Weights of a small self-supervised image encoder.
Model: 7.19M parameters, 32-pixel images, norm layernorm, activation relu, moe top_k, num experts 8, patch size [2, 2], depths [3, 3, 3].
Rows from block 6 of a small self-supervised image encoder, named by matrix and row number. Rows with one number within an expert belong to one neuron, the router's apart. Each number is 200 + 40 x the weight over its row's rms, rounded and kept within 0 to 999. All counts start at 0.
Before each expert's rows are labels from the 100 images, of 14848, where the router gives the expert most weight on average: "patch colour" is the nearest of a few named colours to the mean colour under the peak. Only what is clearly more common there than usual is listed. The data: photos of arthropod specimens (BIOSCAN-5M). In brackets: how many of the 100.
# router: router (model.blocks.6.mlp.router.weight, 8x320), inputs 0-319
# up: expert up (model.blocks.6.mlp.up, 8x320x320), inputs 0-319
# down: expert down (model.blocks.6.mlp.down, 8x320x320, transposed), outputs 0-319

# expert 4
patch colour: brown (47); grey (40)
router.4,205,221,161,237,180,207,268,253,198,177,196,186,157,224,140,205,202,136,257,196,179,135,214,213,145,246,186,151,200,175,195,171,250,282,124,234,211,162,178,159,192,222,152,279,203,207,203,114,235,203,194,165,154,199,131,162,164,206,124,183,214,146,185,219,163,182,190,168,198,210,238,169,128,265,225,216,280,213,151,245,153,141,200,174,246,185,186,204,249,152,241,243,198,219,143,190,206,176,147,172,168,150,184,219,231,150,179,219,153,257,190,121,283,177,202,227,170,238,171,207,178,263,212,189,162,128,203,170,224,189,257,181,216,197,264,199,115,196,162,226,253,170,150,201,158,250,228,207,203,152,162,264,261,219,217,157,208,256,277,187,188,215,237,204,181,130,184,217,166,175,212,269,235,189,220,144,223,206,222,169,277,140,199,172,161,220,218,162,254,253,257,179,257,191,247,182,130,224,156,229,252,242,168,187,224,151,218,179,153,280,268,220,206,144,175,203,159,211,198,177,224,184,165,229,207,273,171,241,172,182,117,163,254,233,211,177,206,245,234,262,203,226,171,151,169,127,176,187,192,220,264,163,141,217,157,175,243,207,209,174,189,209,186,188,157,249,200,192,203,225,262,238,227,165,177,263,180,216,186,148,193,210,293,232,208,233,218,144,253,272,158,193,258,199,208,177,248,133,183,161,195,157,138,125,133,153,189,121,219,231,261,177,245,263,113,192,123,196,241,96
up.6,242,185,212,211,209,209,199,203,203,134,159,179,206,240,170,196,234,176,264,220,218,186,194,134,168,299,174,219,241,159,161,205,196,199,191,213,205,241,178,199,236,275,183,210,182,130,186,183,211,190,213,251,213,199,249,171,284,268,164,138,135,186,262,216,278,104,165,218,258,248,224,240,197,216,241,214,192,168,245,157,200,211,239,200,264,156,124,184,125,192,217,174,224,148,131,184,186,180,259,253,148,242,201,144,253,187,188,188,209,189,171,167,171,246,208,140,140,184,153,114,104,151,153,183,210,185,210,250,183,199,207,283,250,224,243,124,179,228,210,253,229,174,171,200,240,187,187,216,186,198,230,211,174,185,195,261,168,176,203,195,183,249,239,154,250,228,182,124,187,195,212,203,222,186,204,212,216,192,266,194,229,213,243,161,218,270,241,251,155,164,248,132,238,169,132,207,155,127,182,252,200,198,178,192,162,271,237,191,188,219,208,147,124,198,141,144,193,219,342,223,208,158,185,175,106,203,271,193,167,197,230,213,236,216,191,153,220,138,233,155,200,151,209,203,135,221,220,210,153,190,179,162,188,241,187,269,197,269,204,173,206,177,192,243,191,235,124,119,207,134,179,175,203,239,218,248,180,184,183,153,167,269,198,252,150,168,159,183,141,214,172,126,200,235,144,205,211,165,181,214,158,281,212,192,212,242,190,180,229,111,239,292,218,320,176,135,227,231,177,191
down.6,191,206,237,244,260,198,187,196,244,231,233,174,218,114,187,197,193,209,196,208,145,155,170,214,211,183,258,193,157,281,209,186,219,221,197,227,141,202,126,299,207,208,208,211,203,231,217,239,190,191,214,186,260,152,247,185,179,200,221,213,240,180,172,134,322,241,151,176,170,186,132,221,208,167,222,145,155,227,220,298,236,233,205,205,133,207,186,232,193,140,185,224,167,255,218,258,205,188,184,247,186,227,197,230,182,219,124,155,224,143,262,143,229,162,243,198,127,167,260,250,99,225,209,171,214,199,196,211,195,220,162,193,234,246,136,306,187,198,177,217,169,289,240,128,166,117,146,194,201,245,171,204,162,203,210,176,215,182,211,170,214,192,201,182,182,254,187,160,297,212,215,171,148,228,170,267,224,142,175,209,268,207,258,221,265,173,229,166,172,167,250,210,167,317,267,166,125,140,199,231,167,275,200,195,159,142,120,174,179,222,216,223,227,292,200,236,218,225,137,161,191,180,126,209,139,186,297,205,240,171,198,224,179,135,194,176,200,242,183,203,249,164,122,178,198,203,242,296,205,175,218,164,150,271,220,200,164,191,164,160,186,200,147,173,225,216,234,232,206,214,201,194,235,229,188,157,179,252,204,185,195,167,198,165,123,134,188,196,173,172,214,159,185,201,154,257,247,170,192,203,211,198,212,237,257,241,154,276,209,213,196,174,210,231,289,258,231,262,116,208
up.7,246,198,267,249,257,268,209,159,240,186,223,260,284,185,201,126,183,214,168,264,243,239,199,159,201,255,192,208,141,210,203,224,187,120,209,159,163,207,121,188,178,241,315,193,273,214,175,212,252,247,233,154,241,212,186,155,165,111,203,163,244,212,255,173,242,166,213,194,209,159,189,183,232,187,256,185,220,229,259,223,166,237,177,155,132,219,180,286,179,197,173,195,276,181,154,257,179,166,209,211,173,166,244,199,214,177,219,222,290,163,208,223,230,201,284,222,201,171,179,258,210,160,220,158,253,228,196,116,211,279,192,258,193,235,227,235,294,293,194,257,214,209,175,275,186,143,189,193,187,194,248,226,197,118,146,187,193,128,195,194,152,248,138,193,144,183,175,252,179,197,212,192,210,184,187,221,222,197,133,178,228,279,138,148,309,204,245,188,193,198,235,274,210,185,206,223,221,189,200,190,150,200,262,170,145,220,143,182,184,200,200,180,209,194,167,208,268,129,186,225,201,126,177,174,203,138,217,135,267,218,166,216,197,229,261,144,167,224,231,181,310,215,218,195,172,162,195,307,190,230,168,181,225,180,200,186,213,186,253,211,211,201,232,161,170,262,185,180,283,174,159,158,188,197,192,166,163,194,279,207,169,233,211,223,241,159,163,174,212,237,170,159,170,233,194,182,265,208,230,181,219,174,243,220,209,199,189,165,152,250,214,272,191,251,247,172,189,111,105,235
down.7,219,256,192,216,208,218,253,197,215,100,201,182,209,208,186,217,223,165,201,224,249,173,178,246,144,203,83,229,223,211,166,182,187,191,101,163,247,238,183,205,213,241,212,277,211,163,238,185,206,296,218,261,224,258,186,159,143,171,245,240,189,164,265,230,218,204,174,213,177,235,194,175,183,154,170,168,280,192,224,121,178,209,156,218,204,124,115,197,170,105,216,200,293,210,196,195,176,153,198,140,202,137,204,289,205,195,188,189,246,185,211,233,292,185,140,208,254,237,188,203,162,126,218,186,148,142,247,155,230,132,245,235,199,178,133,184,167,182,178,217,248,226,153,189,121,225,198,173,225,133,204,209,220,202,178,206,192,243,313,196,141,270,192,230,221,233,152,248,136,152,278,203,206,254,205,211,232,161,176,149,215,230,213,140,172,174,211,89,267,174,187,164,222,209,220,211,194,247,178,211,172,218,174,227,181,194,213,175,253,309,230,202,230,226,222,244,183,144,199,202,179,221,194,198,203,195,208,212,250,184,222,261,177,212,255,151,142,299,205,178,165,247,174,190,256,231,210,181,215,250,185,244,180,181,145,163,191,194,83,135,197,225,208,169,150,190,179,145,284,186,192,205,243,182,172,257,148,175,189,235,266,223,146,151,258,144,216,213,188,209,159,203,170,126,258,171,191,228,209,254,185,214,244,149,224,186,122,182,185,183,194,210,200,180,216,114,171,260,231,191
up.8,151,181,156,193,279,210,177,208,182,216,148,154,245,216,182,177,172,213,248,298,199,202,247,220,219,219,120,187,177,125,170,168,171,187,203,261,227,213,222,134,147,231,198,192,234,216,180,214,154,145,225,217,247,206,220,367,227,177,248,252,183,192,203,223,268,172,158,216,182,280,223,216,213,207,153,147,155,199,205,223,279,228,206,170,186,182,201,204,185,145,239,165,182,208,176,168,127,204,253,249,248,255,230,202,201,226,287,171,228,139,277,267,186,202,219,197,202,182,152,218,272,189,179,188,123,238,240,194,155,208,229,243,131,216,48,182,175,169,253,148,230,272,205,216,194,180,219,201,200,172,183,224,212,200,131,265,186,221,194,161,211,227,158,140,246,225,254,226,229,151,193,178,166,235,186,134,179,193,183,248,110,222,228,176,210,206,192,191,225,219,175,181,177,86,189,195,243,192,183,204,184,159,256,232,221,215,149,247,235,187,131,157,184,203,269,221,234,226,174,208,187,203,190,179,158,172,213,231,274,169,289,251,150,206,159,241,210,212,206,139,201,158,221,167,215,161,184,192,224,180,202,262,247,204,216,182,169,202,199,244,192,243,258,183,192,154,218,175,180,189,201,206,235,182,293,203,180,162,213,271,150,227,61,106,167,207,226,234,97,137,201,184,243,222,206,134,165,213,232,202,178,303,229,152,166,202,160,242,165,215,222,182,190,180,172,196,217,177,166,259
down.8,181,162,234,238,214,210,244,248,164,155,281,196,158,223,162,236,203,293,249,235,218,208,141,220,175,242,187,226,199,208,182,155,236,235,194,184,246,274,178,309,163,156,166,219,174,196,198,137,173,255,223,244,183,143,254,170,192,139,124,102,189,194,249,196,188,230,206,165,151,140,154,218,199,221,151,225,189,154,184,260,194,179,206,147,225,219,203,216,210,213,198,189,133,158,145,213,267,172,177,173,124,169,174,150,175,201,153,226,210,196,140,112,199,217,161,156,230,278,186,184,155,248,198,157,263,223,206,141,155,224,267,176,216,248,169,234,219,309,221,213,128,229,163,200,200,223,193,179,187,205,194,249,276,247,225,121,81,163,216,141,150,200,228,239,221,163,169,239,237,222,147,188,231,242,165,190,233,258,196,186,207,213,163,174,153,158,247,231,199,221,234,229,232,294,201,243,227,208,192,190,230,195,187,215,235,139,183,214,183,221,202,196,273,170,262,304,176,199,200,220,147,194,240,181,253,178,232,202,230,213,162,185,188,187,228,201,182,234,242,173,188,198,104,126,97,220,278,174,186,236,168,172,193,175,151,118,135,253,255,167,220,161,188,205,164,200,222,257,240,148,251,231,215,183,219,284,214,199,201,163,196,192,183,103,257,236,197,227,244,200,142,172,235,179,208,219,236,197,217,179,242,235,226,209,208,151,200,206,234,96,191,247,152,221,195,255,130,170,261,172

# expert 1
patch colour: grey (56)
router.1,166,216,129,218,169,220,261,113,249,186,213,139,173,210,194,264,192,195,313,209,214,135,229,231,151,186,171,127,212,213,191,217,208,291,220,216,250,221,179,171,219,201,163,194,183,235,216,150,125,193,212,212,214,220,219,224,202,236,174,211,212,160,259,160,208,213,142,197,155,220,237,237,209,284,200,255,226,178,194,160,228,175,206,183,263,168,259,169,213,139,168,186,151,205,221,189,153,238,277,211,188,205,166,182,202,206,166,199,165,225,150,127,244,215,253,208,198,199,188,224,166,203,191,254,122,213,187,232,146,173,261,216,200,235,152,179,154,211,201,221,185,193,177,208,133,190,206,232,174,210,253,227,221,240,242,244,212,293,163,158,198,198,193,228,255,184,173,176,227,196,266,195,257,276,194,152,212,228,251,151,276,142,237,186,185,215,190,161,235,169,154,143,212,180,238,204,196,175,85,214,248,241,166,212,259,212,273,233,157,169,256,177,233,188,242,154,137,186,166,208,217,248,226,188,171,176,199,167,151,178,256,209,259,177,212,100,220,233,197,259,197,202,177,171,197,229,197,198,161,167,229,234,161,214,224,224,226,185,194,175,146,219,154,206,236,113,204,185,159,222,279,176,328,105,160,251,240,247,146,138,195,224,126,173,216,200,232,136,155,294,212,143,280,158,161,241,209,206,160,128,191,304,277,145,148,212,211,124,230,210,224,193,242,191,223,164,134,214,243,122
up.6,200,188,206,245,236,211,233,219,183,214,209,171,184,179,175,202,193,254,158,242,207,234,214,236,185,261,258,186,163,201,237,175,302,204,296,259,156,190,166,168,190,147,188,147,281,222,194,168,180,195,282,170,205,153,139,222,163,200,199,279,192,216,183,237,140,209,177,247,129,228,218,157,263,210,203,250,224,195,252,230,209,181,265,228,203,226,242,190,262,202,187,185,185,312,220,240,188,168,156,175,186,229,201,213,144,279,215,247,177,212,197,282,195,95,209,222,243,225,148,218,287,199,257,190,172,292,247,190,205,201,247,187,126,196,215,217,193,130,125,169,163,195,300,246,213,217,206,200,193,209,211,269,212,216,203,163,148,207,126,168,205,212,254,270,202,198,177,138,241,240,218,147,203,232,243,171,180,141,177,212,176,188,253,178,228,161,183,185,247,216,215,251,141,168,306,183,159,158,190,167,218,199,194,283,231,210,189,183,184,120,188,220,192,193,229,195,179,192,170,139,260,205,181,162,196,228,170,177,211,156,194,227,182,111,217,227,220,187,191,191,171,203,248,198,190,175,183,192,160,199,220,190,187,255,262,128,318,118,201,246,208,257,176,29,290,209,265,253,174,117,227,177,213,190,200,232,165,227,203,198,158,138,218,170,189,198,202,224,233,195,232,173,236,274,224,165,177,219,217,198,253,230,186,248,151,177,189,174,185,216,234,267,164,179,197,265,182,134,238,189
down.6,218,57,264,171,196,227,173,248,165,202,254,238,170,154,244,210,173,153,172,226,138,323,215,202,251,141,153,260,159,147,164,190,191,217,135,158,268,224,145,173,176,195,169,268,104,195,186,191,240,149,222,255,194,155,256,215,174,143,194,257,197,177,220,195,193,160,226,211,182,190,145,144,151,169,184,178,137,221,267,189,188,236,134,230,131,187,292,207,134,232,246,171,266,127,156,171,220,229,233,189,225,146,181,191,235,161,231,192,230,157,124,257,123,284,185,149,172,223,234,259,219,222,176,221,204,149,181,210,189,208,206,210,203,199,135,168,157,233,230,222,204,262,159,174,229,160,183,217,206,227,190,162,187,151,203,238,226,160,263,205,245,171,217,194,245,207,190,216,242,208,198,237,187,174,249,188,192,222,144,225,164,264,126,238,95,231,183,229,134,224,184,223,268,191,133,202,271,249,194,247,142,130,230,180,178,207,184,211,158,274,171,181,134,191,192,198,232,237,236,238,198,224,283,200,229,211,191,195,157,235,167,174,165,298,188,244,217,106,243,223,231,235,215,161,186,210,255,151,192,242,199,207,258,249,155,205,136,252,197,166,229,191,211,250,149,176,225,202,251,217,196,246,148,281,215,200,191,91,173,171,183,263,221,192,191,211,202,184,233,151,204,253,192,188,214,191,173,200,195,242,186,160,208,142,184,188,172,246,181,264,160,166,221,188,227,154,254,200,242,177
up.7,202,212,204,247,195,264,127,203,227,166,289,236,205,293,165,199,154,198,183,216,213,248,180,188,200,259,247,195,216,197,141,189,243,162,265,136,217,229,174,156,250,247,222,173,242,256,148,260,217,218,230,150,245,181,125,245,219,199,320,161,154,179,141,199,157,96,175,196,217,205,257,244,217,224,243,220,281,191,244,201,243,185,229,298,221,220,139,225,191,197,239,221,277,244,205,191,157,151,176,203,171,223,248,188,214,195,251,266,234,182,232,232,220,170,236,205,270,213,245,157,197,142,153,160,239,242,208,151,196,216,170,254,163,242,134,266,183,231,206,239,248,192,231,209,235,247,250,197,215,201,182,198,170,117,171,187,195,127,162,288,140,246,241,196,192,161,215,169,246,142,215,193,151,160,188,185,204,181,231,233,180,231,215,137,201,233,217,160,248,184,211,169,165,144,208,206,188,184,203,225,187,218,171,239,200,206,170,209,207,172,199,214,181,186,210,217,193,169,224,231,152,235,97,186,154,148,181,252,245,234,228,233,175,153,228,367,218,188,201,179,187,209,208,206,220,72,134,147,234,237,239,197,288,280,253,231,256,212,172,252,180,196,158,171,226,219,161,155,172,179,123,239,221,242,202,266,164,193,221,237,195,192,162,293,203,174,159,213,159,210,229,203,190,198,234,233,230,252,220,182,188,201,172,255,212,187,201,247,222,236,201,270,163,174,120,281,185,148,176,195
down.7,184,231,194,205,254,140,214,212,232,205,185,225,128,235,152,266,188,261,210,227,219,220,256,222,258,293,209,287,241,264,225,199,276,218,266,224,203,266,210,197,289,146,166,124,248,196,171,245,195,260,195,175,183,166,151,163,283,243,236,223,180,199,212,165,270,151,176,259,211,176,242,161,251,171,208,258,177,203,257,252,224,151,195,174,235,158,161,163,241,183,176,239,206,279,216,248,165,196,143,144,201,208,179,155,161,243,209,222,219,178,158,173,185,152,203,201,238,249,196,236,203,166,161,169,197,214,253,240,226,247,204,209,156,242,184,203,247,231,286,187,183,203,270,182,201,227,196,150,224,210,222,203,183,199,253,176,164,130,128,192,227,234,232,184,174,127,182,137,274,215,224,146,194,150,202,158,191,152,192,194,126,239,172,223,167,182,230,184,224,136,161,191,194,196,241,239,156,187,189,213,221,226,152,200,202,175,227,191,196,122,140,249,231,224,197,211,132,189,242,166,210,156,130,193,157,209,244,178,202,240,197,173,230,124,181,279,185,232,206,212,156,203,145,235,243,184,242,192,179,143,246,151,191,187,230,160,272,210,181,193,215,156,104,89,194,196,247,207,151,140,170,187,199,214,175,224,244,167,179,195,177,93,173,312,183,143,199,248,139,201,208,155,153,195,216,164,170,308,229,212,292,174,174,217,159,242,157,260,253,286,198,217,135,198,212,227,175,159,250,220
up.8,144,207,182,262,175,363,188,231,202,209,201,180,181,230,219,226,150,216,209,188,104,183,237,176,276,173,156,231,139,227,145,150,258,245,226,182,257,285,246,216,237,177,239,167,177,202,203,232,245,235,268,220,212,247,218,229,152,212,221,221,256,135,229,228,236,182,219,218,185,98,124,177,195,156,224,182,150,184,156,192,255,180,157,204,139,199,207,200,242,171,177,176,205,162,220,128,210,123,178,147,132,212,199,237,207,211,225,235,139,176,243,176,223,251,137,253,229,245,187,209,173,159,298,203,172,187,172,215,252,155,163,294,278,204,183,236,157,249,232,131,206,266,211,216,207,240,249,145,260,188,146,196,171,133,201,185,198,188,178,242,169,188,162,221,166,251,218,263,220,115,189,196,164,178,198,232,250,250,157,189,187,205,184,201,240,202,291,184,229,165,199,158,194,207,197,226,240,150,189,188,128,221,195,283,172,195,204,150,192,180,172,210,217,268,174,258,174,194,169,231,161,222,235,224,231,206,217,244,246,202,214,255,241,168,179,228,223,202,252,201,189,227,159,243,186,247,177,191,224,260,220,121,173,137,187,132,168,274,168,149,227,168,126,230,118,204,161,101,250,223,147,253,174,197,208,171,191,239,203,285,266,223,122,188,222,157,150,256,146,195,224,235,171,200,211,231,132,245,256,229,212,209,213,171,238,192,231,228,235,201,182,174,156,173,204,249,209,264,233,176
down.8,207,166,233,217,161,148,188,174,190,200,174,177,170,161,272,217,262,131,156,157,217,204,195,285,179,186,212,179,221,200,149,158,130,173,157,202,239,210,211,264,201,239,128,260,153,169,221,153,150,183,212,186,242,136,244,213,248,225,136,200,162,289,178,224,189,189,141,197,231,220,257,193,174,273,186,222,170,230,224,147,185,191,217,251,306,187,205,161,117,215,208,159,156,153,164,260,221,202,316,211,271,198,198,215,252,210,218,194,225,236,130,180,92,287,220,187,197,194,241,282,239,171,165,222,216,199,163,217,184,218,147,214,168,207,206,203,230,193,228,193,192,124,188,186,185,191,165,251,202,213,274,188,150,230,185,250,190,195,249,192,217,167,196,240,255,141,213,169,175,227,181,259,281,184,251,206,193,241,200,237,196,188,140,247,144,248,172,173,229,201,255,202,172,257,158,260,237,291,160,216,263,213,161,191,185,171,241,123,197,267,184,173,239,211,190,201,176,243,197,262,193,243,212,192,201,172,189,229,107,183,228,221,225,261,175,128,176,226,152,233,197,202,210,243,191,267,262,140,157,262,219,191,185,205,242,251,173,192,175,231,178,196,234,300,173,131,239,231,144,188,182,183,280,163,168,226,222,193,161,187,154,282,196,166,120,222,170,153,169,200,228,160,209,190,186,212,211,174,119,201,100,245,162,213,215,249,149,168,144,117,216,175,267,158,210,150,185,205,267,230

# expert 0
patch colour: grey (78)
router.0,234,211,242,189,162,221,288,203,126,227,217,191,260,228,252,144,183,174,158,263,204,217,212,169,200,141,197,237,174,168,220,225,224,153,210,284,153,204,190,123,186,196,269,228,219,222,190,290,174,181,218,202,214,298,212,223,254,148,237,201,164,178,207,198,222,207,277,211,241,196,206,219,189,111,214,200,164,210,205,253,213,303,210,162,165,245,254,254,231,288,202,222,198,199,201,166,155,236,206,239,173,227,305,142,216,209,208,219,262,146,210,238,174,202,149,190,190,206,188,202,194,229,145,184,257,185,250,219,261,217,356,140,163,176,218,172,238,215,210,229,204,193,195,196,235,180,237,169,210,237,184,135,159,194,122,220,237,182,190,151,184,214,159,191,193,206,169,222,207,241,199,220,197,196,208,117,168,224,159,201,152,239,192,233,237,221,210,275,103,246,171,270,198,137,240,225,223,212,261,231,136,77,297,177,271,245,191,218,193,207,204,223,168,227,156,259,258,216,262,179,203,226,197,230,212,175,228,176,244,153,196,166,135,210,234,248,232,138,218,141,262,207,141,167,155,172,198,242,209,203,95,170,253,200,177,254,223,151,236,250,217,183,247,191,195,235,219,202,252,268,234,227,151,214,243,150,158,206,255,208,212,206,186,208,207,228,192,234,202,184,214,263,144,235,187,230,162,231,134,250,226,243,211,251,110,203,231,205,131,286,187,193,181,217,238,224,252,200,152,234
up.6,239,216,184,183,139,115,178,180,203,202,164,211,180,171,289,227,198,265,169,120,231,265,207,149,226,169,189,205,211,287,203,173,197,212,233,187,220,227,189,297,165,182,170,149,188,186,159,225,155,205,231,216,224,311,217,251,223,254,292,186,201,204,90,259,209,279,193,229,156,253,201,174,235,194,154,183,140,186,206,171,210,157,237,275,191,219,211,139,198,221,258,161,182,194,163,224,221,219,175,145,222,253,139,202,154,221,189,225,149,192,175,301,161,185,186,126,213,160,182,183,284,214,210,300,188,230,193,181,219,233,169,174,120,179,217,146,261,210,142,177,137,254,217,158,167,268,256,165,204,343,211,196,192,254,210,239,151,249,153,201,208,213,241,177,195,230,248,204,254,232,156,153,225,255,159,242,209,224,202,194,125,172,229,168,134,175,198,234,186,207,15,228,190,255,127,207,260,184,213,213,169,185,210,204,166,192,225,254,230,135,178,153,123,190,200,165,182,213,211,210,252,226,258,161,243,133,170,181,194,194,255,227,192,217,168,250,180,180,214,174,165,176,227,151,203,212,189,135,188,207,189,233,190,188,191,151,175,159,203,243,148,221,205,163,223,121,175,187,233,194,222,143,175,219,188,189,213,163,210,253,184,197,122,225,176,190,219,221,225,180,203,190,163,217,183,170,148,213,234,212,199,218,161,197,274,258,146,219,185,111,122,191,184,196,191,193,186,171,234,228
down.6,206,183,193,169,218,276,214,181,269,200,289,232,187,178,213,150,159,172,191,142,133,225,155,216,209,205,277,202,94,205,245,177,191,151,161,211,257,152,181,294,169,190,205,237,166,239,158,182,243,200,172,186,217,156,253,200,160,206,188,190,269,194,236,206,221,257,118,190,212,208,210,300,183,183,179,229,149,241,188,238,179,149,160,173,205,253,213,232,193,160,148,235,213,143,233,177,248,185,159,227,142,199,192,262,206,174,215,223,189,180,154,75,201,232,203,138,180,219,278,254,181,136,211,144,196,176,203,122,206,203,177,264,302,261,148,226,188,173,147,248,136,222,142,182,164,224,183,167,158,182,183,265,173,191,195,194,181,199,234,220,237,220,178,244,186,190,215,180,198,187,199,218,244,184,197,269,207,194,107,163,235,111,204,222,297,211,206,178,224,228,236,240,219,340,236,172,102,140,174,174,178,290,155,167,173,149,193,173,207,242,198,193,206,185,244,239,168,190,144,177,177,171,189,215,163,235,230,158,208,180,185,242,179,203,173,131,179,213,262,194,178,154,215,197,194,247,301,225,216,248,235,152,115,235,206,194,167,240,135,160,230,182,229,264,206,202,208,242,252,221,189,171,182,209,171,183,188,234,223,201,221,200,208,178,205,209,245,217,235,212,156,146,197,146,240,200,308,260,228,114,247,183,222,201,251,187,186,239,163,132,179,109,158,256,211,204,150,163,205,182
up.7,222,198,226,235,234,261,172,176,254,243,221,182,215,219,129,221,241,180,211,159,137,202,171,204,184,289,270,226,207,195,238,171,260,225,176,114,193,208,162,194,171,206,194,227,163,218,248,203,214,223,183,200,195,128,143,235,206,210,199,226,169,200,196,275,202,208,215,214,206,201,121,155,142,198,292,218,237,166,131,203,190,189,192,193,222,253,196,222,189,202,150,274,271,191,169,184,225,210,206,175,131,124,204,239,208,126,216,246,208,69,193,128,183,157,248,173,170,216,277,204,289,118,203,176,187,198,176,210,176,218,149,293,255,278,149,184,219,234,195,158,201,192,141,252,272,126,181,203,208,130,202,230,184,146,171,193,224,156,215,293,227,208,236,280,148,155,188,168,166,213,126,263,184,212,270,182,196,199,208,233,229,213,215,160,226,222,268,207,192,150,182,210,163,171,206,180,194,174,184,146,188,209,159,187,197,166,150,127,122,205,152,210,177,162,247,227,171,239,253,140,205,145,246,217,183,181,179,194,165,202,246,254,213,125,175,164,227,170,246,291,244,287,207,189,181,158,197,172,169,243,206,157,192,169,160,185,178,180,203,255,185,139,173,203,160,237,240,201,172,155,184,193,284,231,218,241,194,247,296,224,124,200,194,182,201,102,276,163,135,178,176,174,248,248,160,195,219,149,212,168,270,286,236,196,242,133,141,160,209,178,244,213,166,208,200,178,186,164,186,193
down.7,201,235,201,172,145,172,129,168,251,285,125,188,180,177,259,192,207,247,193,198,247,214,151,201,227,154,243,178,199,275,225,234,207,244,173,210,175,146,211,214,217,141,230,225,224,196,193,277,189,206,117,225,129,189,166,262,175,188,245,225,291,235,155,184,203,188,185,166,224,206,208,211,172,179,211,217,163,232,205,295,229,249,260,156,151,184,280,200,168,181,165,286,204,273,229,184,173,254,155,208,268,249,201,147,106,183,185,165,206,158,200,233,198,147,262,239,152,162,166,223,203,231,214,191,166,168,188,221,154,259,211,163,211,159,235,232,244,150,241,218,155,143,218,196,191,152,164,198,201,239,154,189,235,204,267,118,198,264,235,233,245,163,208,188,178,221,197,130,226,262,243,247,176,188,203,174,193,168,184,237,205,195,207,267,223,103,155,177,85,216,204,237,149,210,175,151,184,149,229,220,204,232,183,209,249,219,194,163,188,198,189,219,243,256,211,200,191,201,85,152,238,184,186,218,194,226,229,226,220,288,178,199,211,102,204,203,176,218,133,194,209,200,237,197,219,191,188,254,169,183,231,199,198,228,232,271,202,141,259,276,187,245,125,193,275,188,192,209,223,218,184,131,226,150,162,137,231,255,159,159,237,87,231,209,185,227,303,195,241,167,237,228,192,255,127,214,207,129,187,234,208,110,179,303,223,225,230,242,202,221,188,208,233,225,254,260,213,242,202,235
up.8,201,209,240,193,274,167,224,241,212,187,215,156,130,147,250,229,159,164,180,263,232,247,273,168,201,227,210,227,241,298,202,174,282,233,192,233,240,228,179,170,228,259,177,221,184,182,219,155,202,249,195,226,249,249,204,249,184,225,222,213,247,169,155,177,141,209,170,234,167,225,219,269,205,263,129,268,153,200,201,120,129,132,219,299,250,257,184,166,209,184,199,172,190,180,152,196,202,146,204,198,179,220,211,267,270,185,228,167,167,171,173,168,183,212,286,162,161,205,169,176,187,174,263,201,164,190,245,126,196,260,233,195,194,179,269,166,194,267,122,219,144,198,205,175,211,200,211,156,121,257,212,224,202,199,207,230,160,207,207,128,234,229,228,240,210,146,264,204,180,228,172,208,253,232,226,160,249,176,204,115,191,160,177,207,190,258,241,203,237,179,168,225,238,160,210,224,227,186,185,191,184,216,208,175,150,240,163,249,111,237,179,202,149,218,132,179,184,117,250,183,230,283,220,185,170,159,86,161,209,198,198,231,241,263,240,196,215,174,257,150,204,123,117,164,70,233,221,134,156,166,224,181,172,222,196,165,185,201,211,187,220,169,173,187,149,111,147,230,241,177,218,250,179,258,131,184,195,189,171,155,226,262,147,271,208,145,95,237,164,242,195,183,204,237,192,251,201,211,235,188,228,235,158,215,167,148,215,184,184,133,221,238,182,242,203,198,143,249,242,173
down.8,225,199,215,197,194,170,215,191,224,213,212,141,226,230,212,145,139,270,175,229,133,215,146,159,226,146,220,143,222,184,206,224,210,164,208,220,132,245,183,303,190,135,236,203,171,211,166,175,224,180,167,196,182,212,229,175,142,200,261,189,239,181,154,232,248,241,240,198,261,227,162,155,204,185,184,138,237,209,228,293,220,184,149,142,165,205,139,193,265,187,186,258,171,238,200,168,221,176,108,243,176,185,215,186,115,217,204,210,202,210,210,222,214,116,178,198,231,237,247,199,196,269,156,149,181,214,190,191,192,227,218,190,182,233,211,194,188,238,194,172,183,268,253,161,176,283,243,180,241,177,215,165,206,230,196,94,180,206,195,149,143,212,191,208,162,243,197,246,220,214,225,158,179,216,165,230,174,233,159,175,271,123,260,170,202,91,245,159,254,253,261,174,192,326,224,241,192,240,211,181,182,207,181,214,171,126,182,169,280,212,172,280,235,208,226,209,255,247,149,188,188,169,170,227,211,327,257,179,258,184,168,239,163,105,210,193,218,200,182,223,146,224,202,189,198,185,167,284,251,194,242,208,125,197,174,228,171,219,172,168,195,177,197,175,139,270,108,135,263,149,253,182,207,221,231,212,154,158,233,262,211,100,205,240,177,225,245,265,192,138,151,241,195,131,190,228,232,249,204,225,232,195,138,144,209,256,113,235,179,240,208,209,178,162,195,147,251,159,171,213